{
  "encoder_arch": "vit",
  "model": "model that answers yes/no questions on an image's attributes",
  "dataset": "telescope images of galaxies (Galaxy Zoo DECaLS)",
  "train_examples": 88335,
  "image_size": 64,
  "crop_scale_min": 0.7,
  "horizontal_flip": true,
  "rotation_deg": 10,
  "cutout": 0.4,
  "questions_per_image": 8,
  "encoder_norm": "layernorm",
  "encoder_norm_position": "pre",
  "encoder_activation": "swiglu",
  "encoder_mlp_ratio": 2.67,
  "encoder_head_dim": 32,
  "encoder_fused_qkv": true,
  "encoder_bias": "all",
  "encoder_qk_norm": false,
  "encoder_parallel_block": false,
  "encoder_inner_norm": false,
  "encoder_drop_path": 0.1,
  "encoder_patch_size": [8, 8],
  "encoder_conv_stem": true,
  "encoder_layers": 8,
  "encoder_width": 384,
  "encoder_positions": "learned",
  "fusion": "cross_attention",
  "fusion_encoder_width": 128,
  "fusion_encoder_layers": 6,
  "fusion_encoder_norm": "rmsnorm",
  "fusion_encoder_norm_position": "sandwich",
  "fusion_encoder_activation": "squared_relu",
  "fusion_encoder_mlp_ratio": 3,
  "fusion_encoder_head_dim": 16,
  "fusion_encoder_fused_qkv": true,
  "fusion_encoder_bias": "all",
  "fusion_encoder_qk_norm": true,
  "fusion_encoder_layer_scale_init": 0.1,
  "fusion_encoder_parallel_block": false,
  "fusion_encoder_inner_norm": false,
  "fusion_encoder_positions": "sincos",
  "fusion_encoder_cross_attention_every": 1,
  "init": "trunc_normal_002",
  "residual_init": "none",
  "optimizer": "soap",
  "beta2": 0.95,
  "lr": 0.0016,
  "beta1": 0.95,
  "shampoo_beta": 0.95,
  "eps": 1e-08,
  "precondition_frequency": 10,
  "max_precond_dim": 512,
  "one_sided": false,
  "adamw_lr_other_params": 0.00075,
  "grad_clip": 3.0,
  "steps": 6900,
  "batch_size": 128,
  "epochs": 10.0,
  "lr_schedule": "poly",
  "final_lr_fraction": 0,
  "warmup_steps": 1380,
  "weight_decay": 0.3,
  "adamw_weight_decay_other_params": 0
}
Rows from block 4 of the image encoder of a small model that answers yes/no questions on an image's attributes, named by matrix and row number. Rows with one number belong to one neuron. Each number is 128 + 24 x the weight over its row's rms, rounded and kept within 0 to 255. All counts start at 0. Numbers have three digits each.
After each neuron's rows are labels from the 100 images, of 14976, where the neuron reaches its largest size: "top examples" is what is common among them; "peak at" is the part of the image that holds the peak. Only what is clearly more common there than usual is listed. The data: telescope images of galaxies (Galaxy Zoo DECaLS). In brackets: how many of the 100.
# gate: MLP gate (encoder.blocks.4.mlp.gate.weight, 1024x384), inputs 96-191
# fc1: MLP up (encoder.blocks.4.mlp.fc1.weight, 1024x384), inputs 96-191
# fc2: MLP down (encoder.blocks.4.mlp.fc2.weight, 384x1024, transposed), outputs 96-191

gate.173:150152157146142153123119198161116089082121084135113153162121100164091097122155122090147159099092121170142144111105120087093145136124181150142122126097125093144127129166158154138103122171111108158124168144110116155102090100101108134136149161112081127152136137147112105139148089101152166172
fc1.173:158086100162144110112134145095128157123135099128126122093102134128133093168118139121104141084108085105087110141088138118157096112131146133148091145135111145111131128116141161140118135119114171121128117136087159143141121152124100090152140168096127131169137085151089126122123153138221132145
fc2.173:139160086140122076157080113101122092140153163138106165124129102122082118157137138148129136139100138093131127136127137144135108120154147149135135119126136182101161115131138111161128082113098091155120108128161152136131103189120123152148151128163143119109124121119129173136121128107153112111
top examples: shape: featured or disk (79); edge-on disk: no (75); spiral arms: yes (64)
peak at: centre (34)

gate.61:147131165111097088081092123156156099097098151165161133127148143127140118087075139144123127127131168125193155121169195118165099092105095145124124164150075105146114112116114132123127132128178196129103137105130123113176138080142150129107127120083174139146174152098126143099148139131118148155
fc1.61:129134124127116176114154123156137107119136122113134154082154141158103121139135105136152102101135159096152122137126159137122110132123098154131111187153141163121165128139140125127131114122162149136098131095113149115128140134152102152114121117089167120178127136132123137123204108087155168095
fc2.61:145110080120080165147156142084137123139128121120157107158115121134163144104163156105126149117111112163131130126107154089133124147137116127101132141138126168108138100106130118162122130124190145089133122144096158133132142141081095140146105127136111124154150131114145104099143129127124151100
top examples: shape: featured or disk (67); edge-on disk: no (64); spiral arms: yes (46)
peak at: bottom right (53)

gate.660:140092100161137137161107109097161113147108121099164079128137175148129097124159102123126097122153155115107130138097143102156162150130064157130172118152086155057128162101136120141112115122104113136149152121166066157130121136131142205139121137155117108144110075125143092100143141098178139129
fc1.660:133138136124117130177133143148165080145126077132141082183108118117155106136127127172093154132143124102140122123130129118122152165158102153079120127151135133115139147086112131055112132139158109169097124151093094103124106072149135136100129101103115089116126148122118141101147132124116171137
fc2.660:116160124111137123134151100116134152112142175149098150145130125182132064139168157155159085128122181101129117158117123108163108119115118122145115085085180136134156119091134126171097129138122122169122165104107124129123135154086127142183131139096134101120155128112067158113161115124146145139
top examples: shape: featured or disk (65); edge-on disk: no (63); spiral arms: yes (54)
peak at: top centre (33)

gate.150:131097161128073157096117143134100081118116137131132123133149154164132109132159133124097149191131130172146108137084153121131149135177130134119128119160111123179150112125125099088131069133147120119080132132122101112117163121109140145128108090138142140116141146119133098139143082111142135124
fc1.150:120141154136156082099110103154158108106150130143149115152095143147110129169140111082134119145128122156151119129148192116141098137134159083164151171106137147143124119172149118134156132104144152132089160135119155129150093148142114127139132110114126107154083082135147136124153145135101093124
fc2.150:100151119116119139137153107118148144135099095125127121125103109124083131116105110164116115151116153153133117142134114123152120167092129128122116142168116104179158121153127126106162157114077159156132119116093184150166148107106165163107130165142117099174132119082144166142156118153141149137
top examples: edge-on disk: no (88); spiral arms: yes (85); spiral winding: tight (48)
peak at: centre (36); middle right (34)

gate.19:136153122118146139103116115159114135103152117097136117093130155143109120156141138140157137128126118098160141105124129111112124158141153129118092091092091120131113108127128142114155120126108099141151137148128091132169111126154145148125140100129180122112070125146112176110115138123114116139
fc1.19:152132157118155129108134148111107146127137140116131143118135105156091129153084124121118145129112074130112088199081111126141120162143133154115174115190135134111148135117109126147120110109107148123123068161166127116120087112113138108131118107105108091099141124120124107164102152155139137088
fc2.19:140132159141117150101153135140147124132157112107158126149122154185096109147140088128149137126161136139119162149116131084156135172113100121092151089107171106169130111101154115136107154098131137150120079105146095132123123128107129120122108165164121134139119115135100103164120141103093103139
top examples: shape: featured or disk (65)
peak at: middle right (37)

gate.644:139160132128069142133075108090138144146140131107155141106119111115143141114142135106160116145123116184135080137118083153123147141117115151158157107131132122131090141098120124120161183129089116125109156120107128101138096146112139105118114101104112140119084108123174139094140078114142136119
fc1.644:097095125121155114138110153091164115121132128137118130140155127130108113119084081151110129109128127102158135110115132155123132151130134094107110116116107131166141179168170142116114127070146131126111133165147157110148163112135120123163121086128129150124121175126123122128156106135079117146
fc2.644:156133125111125136168120126161089134165123087156109132128109130091083080089100127152130069133134109114142127129149157127114146130109135111160105137159124115108155092137132156082119098093129093129147138156114160138114151150125113103108125147134138109105134127165151145138134118188125102143
top examples: edge-on disk: no (69); shape: featured or disk (69); spiral arms: yes (54)
peak at: centre (95)

gate.229:113165105110124130154096171093131121095122141160117114118093124120111162093189081099116068139072121138141150136123103086136124125161152138132141160168162118107116117116169121105110120123120124122095160125164149151132100129124092094100130115135088107127109120145128140099133109139137154122
fc1.229:155110140169130161131121118148115106157116145100120129149139115144084138174142120166126122105100096099145153148157167115107075145123164151108114147097183143106132093117131133079145099104124120115118148152182126105066195131128110154168130085121117129132175141141076122139113111113121105120
fc2.229:106146135123086156072125120094143159141073073153101157082128114152175145118110116151136128128143127116142113164120079127137075124120115115135164139190135106170137124104162087107122110111136123090088135132104125114066127120109130144086138122106148165134115118140120125128143199093125161094
top examples: edge-on disk: no (58); bar: no (42); spiral winding: tight (33)
peak at: centre (52)

gate.425:176132130141156153093138162139157120115136153126126144113133124141104142134125088106136142123136122154200112093088152087137154145083125105128124141078136103143155093094152091138119137089187114140115103117133113156105133095165139166119167100097138138205106138110108130151161151078148138082
fc1.425:161097114128133121110122126133172081135116145132120124157174147101143133135113143121113130107138084119153158156136117084162094127121096126124171107119093187177128133139100110177118087105153096163104120167152111135123148193086111205116113107105143157125122213132147154135147110175126137122
fc2.425:167110148113181093111131155121114064145182106160158118127154122156121158147104127102146151147147115087156118174167131108134112131075136167128125128113104148114112124166125124128179132107109127141131100174144128136097110137150150117115158111134161125145146163149136129113137133131101111123
top examples: roundness: cigar-shaped (30); edge-on disk: yes (25)
peak at: centre (80)

gate.361:147109125120146143101127159128164128117152085113141119113182175130114189110152110107118123115178140080134150039136117138123089143125162123117159136162151154145116149130088108099142107163145113150128140182127146139144123100114168140116093153137150127148140133149094124090167117151093144089
fc1.361:133134175124158078143126147112118122132148144147140090138094120133139097113136108106122133165130108148099076151116133166159121175122087117148119153141093162121114142122139165119137132111098158139136129113141073189132122137078132103140146102103107161094131121110150124134085153136098080136
fc2.361:186137157107157140118114123167114088109136124123118133096135161153144112179161173104133121186161103142088129165119118150136125148092132178152120124117143119129121148154135151093128158156141120164160162120111130124148146098121128109128139138110127151129085105116097109082120111128146113081
top examples: edge-on disk: no (53); spiral arms: yes (40)
peak at: centre (35)

gate.685:112127140098092112123106146096127171113109113151098121091091149132154154123119111102113111143175119120114125108097145090166142139158149096120142140145138162106079141117124095113116101085161128108077117141105136125128138080161165154098136109148089101137184122160163109143181155124147124124
fc1.685:171118126148117116127148122133143143124143134188125128139143139144135132103162115117130167125119129108120110076132140130122111117136170117123104123118132141110116125089125065125149106116135105123098138135109083099169159127118144116123138137130123168109110150121149183121124117114133159098
fc2.685:142119095133155124164114144081120098136117136123108114080120103112087141158120127174162180123127141117093179105133139138087112125143145141155111143166131185136136133144131137130143131146152105131114097153140095152119123100154111139113137080130079139140097117100163129101135084070110098166
top examples: edge-on disk: no (62); shape: featured or disk (62); spiral arms: yes (41)
peak at: centre (40); middle right (28)

gate.321:153128083143134186135166121103137123159099134097120148136080103137120109084093164122136122141112108100128150087120120087132144166130147113142190112120122135121121128117100126157153148146175139133112129127139141162133158135130140135164138120139162138117105116147102107141096158122122119088
fc1.321:135131121141123152132127137147143138156163142146142140111133121097177114140138143163152130147115117139116139140192099135127134121135161102182100085117126118073133166114145119127120171128093145111127109148134114118157139099120092142136144131166140144109089168142120086159094110129074137102
fc2.321:103133093141117125093156117135118116086149137122151112132129171143095128150149140178146120122126125112133158160074135096084115121124122106127167168119083129161125126124139137110118119114081156091118120155122134110135087054110136175088137123153111135143125151098069112118145148132162138139
top examples: roundness: cigar-shaped (50)
peak at: centre (100)

gate.700:113084117136154149108141115138111136158099104175148117101066130172080105141097118120118141083119127153164106136136171169149154167143143113126162102124105126105134132116076141110153150130068109124148125146123121158109108139121119123124063126131128121147135078161108102130094169148123149139
fc1.700:134102085099145121139087085142123127049143124120149150149099104127108121156193096127127113111128126111134115144187094151140126145153129108154127121090144081137103136133122134092122145119137108145146101141154099118112087124097109104112176174122127090163130091108098111083140125139134145112
fc2.700:142101130127126159127123135136104102139180139103101124161128090119099087143124149161133111128117126151131090130112143142115092073122112139124127113134184123125162088138114101098153123135105080153117138160138135173126085109134175154096146128091115115156121101148090164117138147096156087148
top examples: shape: featured or disk (69); edge-on disk: no (61); spiral arms: yes (42)
peak at: bottom right (37); bottom centre (29)

gate.358:138123159119119164097116127128098140136144153115115100146149134138105171150103139098115168109169123140112074167137103118105087134125160105132095156143161113111102154137127113149093116108177134128119117173084140155170131173112137149127092178090134150150163132152090113126115128108112175108
fc1.358:108144118145118115172150138145100172157126113134138126144096112171135129138140110083153152130124114192162135132175130122117135129093064114132075124132120108118125082145172185123156160121103104150116169096139115136177163128153121079120113160144099131185133141139122158128121121131124111080
fc2.358:128092158137094193108112152138113136151145140107084117104141094140142137112111105092125142150158127153117162110089079122114114136163159110108118102126133116074107088137108113148086111108132114126136144169125115127126137136114142147151138136127159170094082118093115149106128135141086135119
top examples: roundness: in between (76)
peak at: centre (66); middle right (31)

gate.463:129094112120108113164108161116144129105181128170119143117127107120092170149133137115173104129088157134129099149147097133098109150136126126107108112116118159115123115111083107102101117142116092141137086116107120096107145115113136161109106163126132132159152116136146097139092145136113128090
fc1.463:166120118179153122130149099105100128099185128150130090110102139133091112129153168168120103123095112135157139108087096158117145120143117121135105145153143092080134116120133133146157121109162130115109137142127124108135079146116126106140150108115130106149131090167172115143142136116093159121
fc2.463:130131173118163137087163112097086144119110131127142115136095070082144139125140142113151096095170128069122132096127105131148150147158136149119113149128150106140129102147146137140124155143160113147188132115139152090119115120106082119138152162127115173117127115130099120094152129138155172124
top examples: roundness: in between (64)
peak at: centre (93)

gate.701:123122129164124145141111164156135108134106119176086108139132145110138046119169117123169171140092146090131142148116116166096102150128129098163134095076154141113112161106136119192097104148129095112140155104125137149101113134091108153115166172116125157134139109103143119147149168092136078110
fc1.701:130118147146132159087129130153104101118101134169137132142106130147086171133112161115130147119133125137168130124176116165107107150137132107097161108135093152100169120115153138170155133142080113123106091138122177136137121099159139120138112178108116140151175123133163106137099135115159145131
fc2.701:117113134169115177117106104127165080112120111155131140154098189155133112154156163125116117135125147134160077114128096126154143145154138130108140112151137127115125158124162105130094097124109108138100153117130137142155112103132120157107120097129119135119102129160092139123063132142102141133
top examples: shape: featured or disk (60); edge-on disk: yes (38)
peak at: centre (37)