Rows from block 2 of the image encoder of a small model that answers yes/no questions on an image's attributes, named by matrix and row number. Rows with one number belong to one neuron. Each number is 500 + 25 x the weight over its row's rms, rounded and kept within 0 to 999. All counts start at 0. Numbers have three digits each.
After each neuron's rows are labels from the 100 images, of 14976, where the neuron reaches its largest size: "strongest on" is what is common among them. Only what is clearly more common there than usual is listed. The data: telescope images of galaxies (Galaxy Zoo DECaLS).
# gate: MLP gate (encoder.blocks.2.mlp.gate.weight, 1024x384), inputs 288-383
# fc1: MLP up (encoder.blocks.2.mlp.fc1.weight, 1024x384), inputs 288-383
# fc2: MLP down (encoder.blocks.2.mlp.fc2.weight, 384x1024, transposed), outputs 288-383

gate.90:506482502526480508540538467477494497515557474501569500523499520541526491482481545477481474472473512513521474479549522521476501550503518501472504505477548564447545503509510539479511465543510498482521485475461502468540466476471517512468531486471532493522523522506513512509474514448451516506
fc1.90:507512507494478513525532467476518475553534488481520493488463468502542544497481520458490490497507502516540481476507504527490473517460534518462489521494514519469506518482468506485522493534525520476470470474462494488479498459487494491473563537497539490505484505471492477557525543476473491465
fc2.90:472492525505555541482523511510474527491527493497478493515513515513508473512513490475533564512531462499520480476516512512488497493522537481420478500447514473500506462535466507509532487514495483462509487463464497477462478485491496528518479478484485527525524504511471485486466528504516468466
strongest on: shape: star or artifact

gate.323:520524489537497501505486468487463495503471480500484565462517530459489469538487522496529490529495468489501500496482488478494521468500478446482485470424490494523530488497509454540519513560503529480479488457505485540496555508552493502511510447485536482524496478511485477492482530488501502529
fc1.323:509504523521503511503542499517520512512514507461514474483463470570520479498551456525508475505515451487501477492476506547468464529507492483507496498461515483491508493494476528514531511543478542468479481512508471495542487474527512502458532501483476500513508514489562500503533466507510528538
fc2.323:463477484480493494495503502487516536496515456482515524503477502519501514461459463525487481485484475490540471438528530545492498482519484477540482508508536534560522481522481488498516486490515541529531513485468534492474512454515496521488538475489505497467507482532515502517520488493493497499
strongest on: roundness: in between

gate.487:504516487484455539506508500504569526476463487481480519483516489480504478503519532481509495523515469476486530462502530524501490541438503508511496525497485491485497477514537508459493492497510493487489576479459489510523495488474477499476479483515498509493492493498470471531495512496503516519
fc1.487:517513496547497508499484498535491484499496476502484480505505537524454499526586526463463497509501534526524455533482494475518537460516469500475531505543465509448523510474494521493567507543466509472475551508501496490490508526518495491471494526504505529468502495537479499524527495485499502490
fc2.487:461523517495533495465527522528453532512515485495538484470497510569526499480536529495488503453471542532535490472513464555510545491533507500500507519482473469499532471494457509529495506541500483470524516490488503482486475508539549502494505461501493493494524506507515486509515515520479532507
strongest on: roundness: in between

gate.616:457495542550482471502456507528502488529509475502487476483498498526525501513453488553461472456510528426510506460554510518492494496515470491482524503507463457510467473509509489470513529507505472528441524517501500472543501521510482485517509491515500487499532550539512491489472492516502532533
fc1.616:484481517503488473506484450454485484519523483496545468486485472478509474501483497534505501457522543474496491499505487501522488502524515499470521486507495480537478502519470475481476508502515500490521502498507472508475468509484557478542504513485509521528520476550503497481504462470506467515
fc2.616:506542505501533484502507488451504528489457495487479468446536510498504532518470519540458496494494517490482549531511508460470478516454477543483473492477501500466522496497535525541517499485493517473475502533485540552509473535462507506538500526499526459493495451472515493494511466508472509528
strongest on: shape: featured or disk; edge-on disk: no; spiral arms: yes

gate.0:527459471505487462525567489517499487498498459487490528517489504549504496502515482518499501480479469524557431524498510496452526495459514476449488493453523526507475457491473479488498499514523502500522504478507490484515494530487462525497528463486517492507493526489552528477530533456482472506
fc1.0:531498469517532461491547471509468497487511484528546513524504509521510523487458448506499468484473472537525476487494488523440505505463526460482452493478507569486470523461507495469500501552545498533522508488481559463516495514488491499446525492485472497528514516504549531519520528474517501492
fc2.0:503551499496464515567535484521510467511486510483548525526534521588527522497532512511521569501499506462472512524531513454469500495495512493512429523503511504513499491494455505510498514541486489479456457491481484511480489526471546511522538516484523516519544456457523440509450506494543507526
strongest on: shape: star or artifact

gate.36:515466514499495506537545498510504484508449492480508492452474489533457484487522507496503501449513514456551510468494496460476536505497504512521468534486495501513475493506474499478540544488460530514535457521515464538512518511489472470526510510484475530452461470487542486519492478527526530530
fc1.36:468547452519507488507476463505512479489453500512475493524465495517539519546517533478519516499489521502462482539473472471507534491544551509545492498501501521553508514516443455473504505503497475509460477510503465506499490517504503502494494516476543500547470532473485458505551490481538493514
fc2.36:506520475534508501451505474520550492503465486497504500497463475481558490546500488445519466481502499484504517526451522524515502498501506470472525504509460465504539514520482503518495544510474472444494527504477499467473510514494512536536505523489466499506501519531521533514479503542544486517
strongest on: roundness: cigar-shaped

gate.567:520525467497485497467511553485512460536480456517512487522487504459524514469509459546529494522464499475530484478472512496525520526477500481500532537513449510486507518501511488524542494531454507489486478520511490518514543501489535517528426569520485476489513465506491476459494499479510476531
fc1.567:482479502499525525549502524537470480473522475472468542525525547487445506448486459525531499489506531509473492477487522508483549462487529520468501542497511495517524492481514498520491478538451476501500464479473496526514489519513518494526507500493476488489518552527454529533450531522455510517
fc2.567:551483489442489508488486503532538492529524520509548506518515521521423508526497508497513455475509527488515503483521538467513473529485452501452504497474497522545479515463489466517551455500503510477478506552490493476497481513474461482494534512543491497531458479475445500528472487514514490468
strongest on: shape: featured or disk; edge-on disk: no; spiral arms: yes

gate.97:511491427510531506492526507477509489529544476505493504517483471540478496515498509484500473487503515453437492467489508500556481520503479515454480514488448491500518472479494475537477455483517514496490479509520489506514479478493499483545517546436502528540550461541487493539488524486502490485
fc1.97:535500460517534466555474526466506529508509521493536504502473509536497523530499515475467509460505537500464481470477510502469503499513529538478504496534512492447470478487534508514542485514503509467472480500521462476533542473477467538533513486488487566529510513526491526529504497513482489519
fc2.97:506513532472465519472525439487499452520492509521472465514480541458523460488476499498530531488533499470489528504509488463537518523535520476479548486458493491526489517506468487470496469503499508508536520475484512490493516521502494531555509515514460512513497484527522479494468489485512509523
strongest on: roundness: in between

gate.215:472485505454502487457525452480495479454575462486487510519506505505519523503437481480510480502571504536540512532474519537529525506499525501495474495526501501506521512495467515543472459531481467502447510522504515481541512482488507534535499523514464446520511486502510504483501493562513539475
fc1.215:519488539521510460526498505516508489559431507497511541479497478498495475471508478482486536488521465495543499553473534477460502497534543495492495506487501534464454523541463497533524531511502523500543519480581516494498468463473513495490484478490534495502512502512472498494504487478529480496
fc2.215:491492514503532466503450529519482512523515466458509495498481507513552457495579534491458489518460459519472516524536500545526526484484526524518496491548464472483488489523492501535550539511496463499503489511514486556459486502477506506545459544495504538531492520508489493509468517474495514484
strongest on: shape: star or artifact

gate.1:466516525522479509495541516475489522465511550489518499503528520515457499508488499512527489550497514491476477463493495491449512482515529467479505460460432573501521547548506549507524505515497498471503491486488497500477497496498540489479496545444506517505480514496515505506504495489507467481
fc1.1:504487467515503479493467501542527499548479452470487507506471497459488522520438525529507489546517517442517525500496518462466540453496493541511502491526480464497482545464508465495496499482465504482491457495488535482526542472513489526528501495490489492517501491498531488511446537487491494567
fc2.1:498543513511478515510569514493510497509494508501482491480496564477498480537481457506518482503518516492537504516498491523505532492449512516508494539487476501512552500513512504514504510512499513469500503503494538530496489481483465494483451518555431478529546491515532485482472493534548542488
strongest on: roundness: in between

gate.185:534510482486553462527531496550519506551503503535509508495488497512503503513527516495511522446513530480512536527498543494473518501471488497520532521528506484492477506459473472492524506474514483510496472470536507459483494521491485495543515521518516482507484514536510472518441491530545568511
fc1.185:486539514508523474509521518455497486506542475536515505551508516526481522533512473503510489537490499504539534523537502496476536490493489482492505507540499483519536491518528461513449531529519489502502494496529488472462480508522525518513494527531505453505516470506517509569527475537553525526
fc2.185:481487516510481516499531514492509516501490463509532464524507493549490552490493531536511510488489544542527521478503524494477510500519481497484510540513523456522528508490516460476508489464461481490506527505532495481490440457462513520514520466472508525514470489474471490493493506448477475513
strongest on: shape: featured or disk; edge-on disk: no; spiral arms: yes

gate.193:464504526477458511499509492480534490491503477555480496502494502474467450517518530505495480546489515480490479489513487505438522493502485531492476513502505512481466470506456503471481479564488501530550500464464514520513498569492528454508525488506496476520491508546496493515491457463500482545
fc1.193:485484440500580510492518470472495465508545539485466521525475512505530492520498500520476526515508517548468487485498504478533493494482511550494499501573525490509524489501516520511448545525534522504516495523518510458526486419453523449525526516508525505489513484496507497483520544505520524496
fc2.193:498497470508496487511504543504507492538509507477510479512507504510476500532487506501505497524468492528522523543457465550478481475510485527491438483534482475484500493485499526514472506480504487510465471485517536532518507529521531483514473504500493494481505549478469486486513490501459541465
strongest on: roundness: cigar-shaped; edge-on disk: yes

gate.314:529531487496517475517517498528455505498473488498493505527519510493478525471501489494473499503491507530478517522449501504484548483484556516512499518504507519467469493494507529539495484524504476501511542529557467534484526456489509510461510421505435542521512502504546555471560501499464520458
fc1.314:508518500457510470526554463521474512474467488509484496526477518470522506494490476501505504487494523511458510478538494483509512544534514514492481516524484528497500495455513525554489508509495462489494511477451454501523514497516534517496490510519481519487446473462545475495507539488529501496
fc2.314:523487487491525487491469513488547474488467507520527532539529439485476505512476538487473490500492501466487518478461472474486512513497462468504492526505540496514507513490516508540479540487501490475484480485498476498556485478536508455500526497467572526492504480475502495521475485505465542520
strongest on: shape: featured or disk; edge-on disk: no; spiral arms: yes

gate.306:461500469454522532494514466505494518476476449494501456524519525458496476469505497507492515558500482480519513468501510492517488520475554466520501475503509473466472503478489497471490533473465471471549509534505492484528534453510480506514500509474508512457525466501480510461469491548480513554
fc1.306:541501480455527506484471496500518465478468515521493497475435488505516479490522499494549489473468477522484463497489490501428480493524469523483532484496536486501530514525522503478511517524490501502511515483506472522459473515497504478462487531492500482523528526496509473498530488496502454484
fc2.306:482479479520506516490472486449477481502443478503524473516473463529499457461550531505505493423455488507504504476514502535489517513509498483510488505522505471516431479437478489536483519460508503499503518516478510525522474473494530503504503540468513511528455501511490499501507492496459506549
strongest on: roundness: in between

gate.34:534523517499473473476483474485489482510539515528522515484537540522524500486481511488507476489498505491527472488560552519458506475525535509471462516488507499466521492489472478503472502538522516481510474502470501499479501482499463531530464503487497510485514519527522483493494521562460530514
fc1.34:491491473528504548501491485536528491509445521468471486529540483470482475523508456506434532508515542536495490514474477511511502467457475527488505521494523490531495482493526519495488502479487516461499546532514536516559497497508525503460510530533518508545506486526532499489506500464549482520
fc2.34:523514515499471496503508519533490485485448513499493468539511534509530504505533502524523448492490535544474514498450490536554518521529473519551495520504432472499514501490516507454506491483548552509530509506484513523515532465509494499472477512513449484485499481543503504486556491493472466504
strongest on: shape: star or artifact

gate.39:553512515504530436539480473486463516491486471557496484544524509506506487480521496514474539517500523480519487504507501461501476532443499508487477534542551495494511462471464507475514461504516498471544475497508497459482465510498522503502476499483457485551438471503511501534451462537521498528
fc1.39:515501496471490535500513507473501512506485545520495552552515451520503480523481474521467560477518532512486496480475501459475496514527489499518525478482519550502522477518518490496481523522528491522532493463469508499468510508509508502510493531525514513545490499457489529532476475515521475495
fc2.39:488485483514493513484485489496538495490516489463502498504489535521506491447491487525520485489554489492488436488477530485535502526488492507466461473495492469499492459506495510496517508484505509491525469523526509485487490486491459513471449484488465484551518496552487522510423539524498467502
strongest on: shape: featured or disk; edge-on disk: no; spiral arms: yes

gate.469:518509508480545514498480466474477506523485477496507519510501501512487504534465511492509458497479469522542530527512504487468476471476510499539526439530500497472486516545482496516534512519497476490517476554470481476525498468535487544464480459511480527496490496493480507469509470537495491463
fc1.469:518497519480549549530483517492479503527479498501493488520486506508503506521481527467541461501474473520547545503525490495459479500490521503532528459493485462465465501521476505502520510530509483511509488578481496464547495472499501547494503481512499543491492485474478513499460465550483487489
fc2.469:517495490463456540509502505514516491516523469497476516515491422516489519471517525486478548520533466485450504500493539453512496541506458515507480439458532478515488499496498524495527465493544501478480478481444456508466490511517507517474533495454535482482507487497521511516491519437516531502
strongest on: roundness: cigar-shaped

gate.311:523512495452505546495502520510494480509480504493498526466512515476518459534482500490488483487459485511537502466534501521511483479467500506559492516511498496478448507588529530507549504563492489477547490547474445483533518485542498556479537510506485552482504503481515531480522466527528501463
fc1.311:483479495539528444500501457508502490489542488507470483531467498516469524471517469518497518497525516465459483527485513478478525521514486489461511511496513509527544480441485490509459489454504498539448506457506574534468472514468511460517496515470496476521503518516501469537495506462473513551
fc2.311:485490514515540487472506466488490500473490527485518465479532555487512459546476488511538483490460505501558513460517475538515478472490527493489487551529463490450496491543467485516483497496477510527521514487554547503517497489481485463519457493505480519511479534496464490495531498527483487487
strongest on: roundness: in between

gate.210:521495498500500484442544458499491518487531530503494510528511497501507462514505473518518514513510461495514498509533525491551456495497497492496491481471487494512481525489464480470463486508494496521522577495482505524525500508526551485493491525505527440510483496485534494494508544496514477524
fc1.210:461482558518515507472487500515498500508509503522500490497477510508493506520474478451480520485520493476507502479490477515495465503541512450547522484510520515493527527491492490445517530468518492534529511492494525514508467486516457537478506492532446515524449535504488470469531523517526465482
fc2.210:556511537531521517537525484525508493515512537522542529528493517500519533494517538446510558533502526470505569543466504462505533495498490510480506495462496497518507534475436547479472503460519466464520564476509483516486475486523480520511504524468485478531518488472476497520486552516514494482
strongest on: shape: featured or disk; edge-on disk: no; spiral arms: yes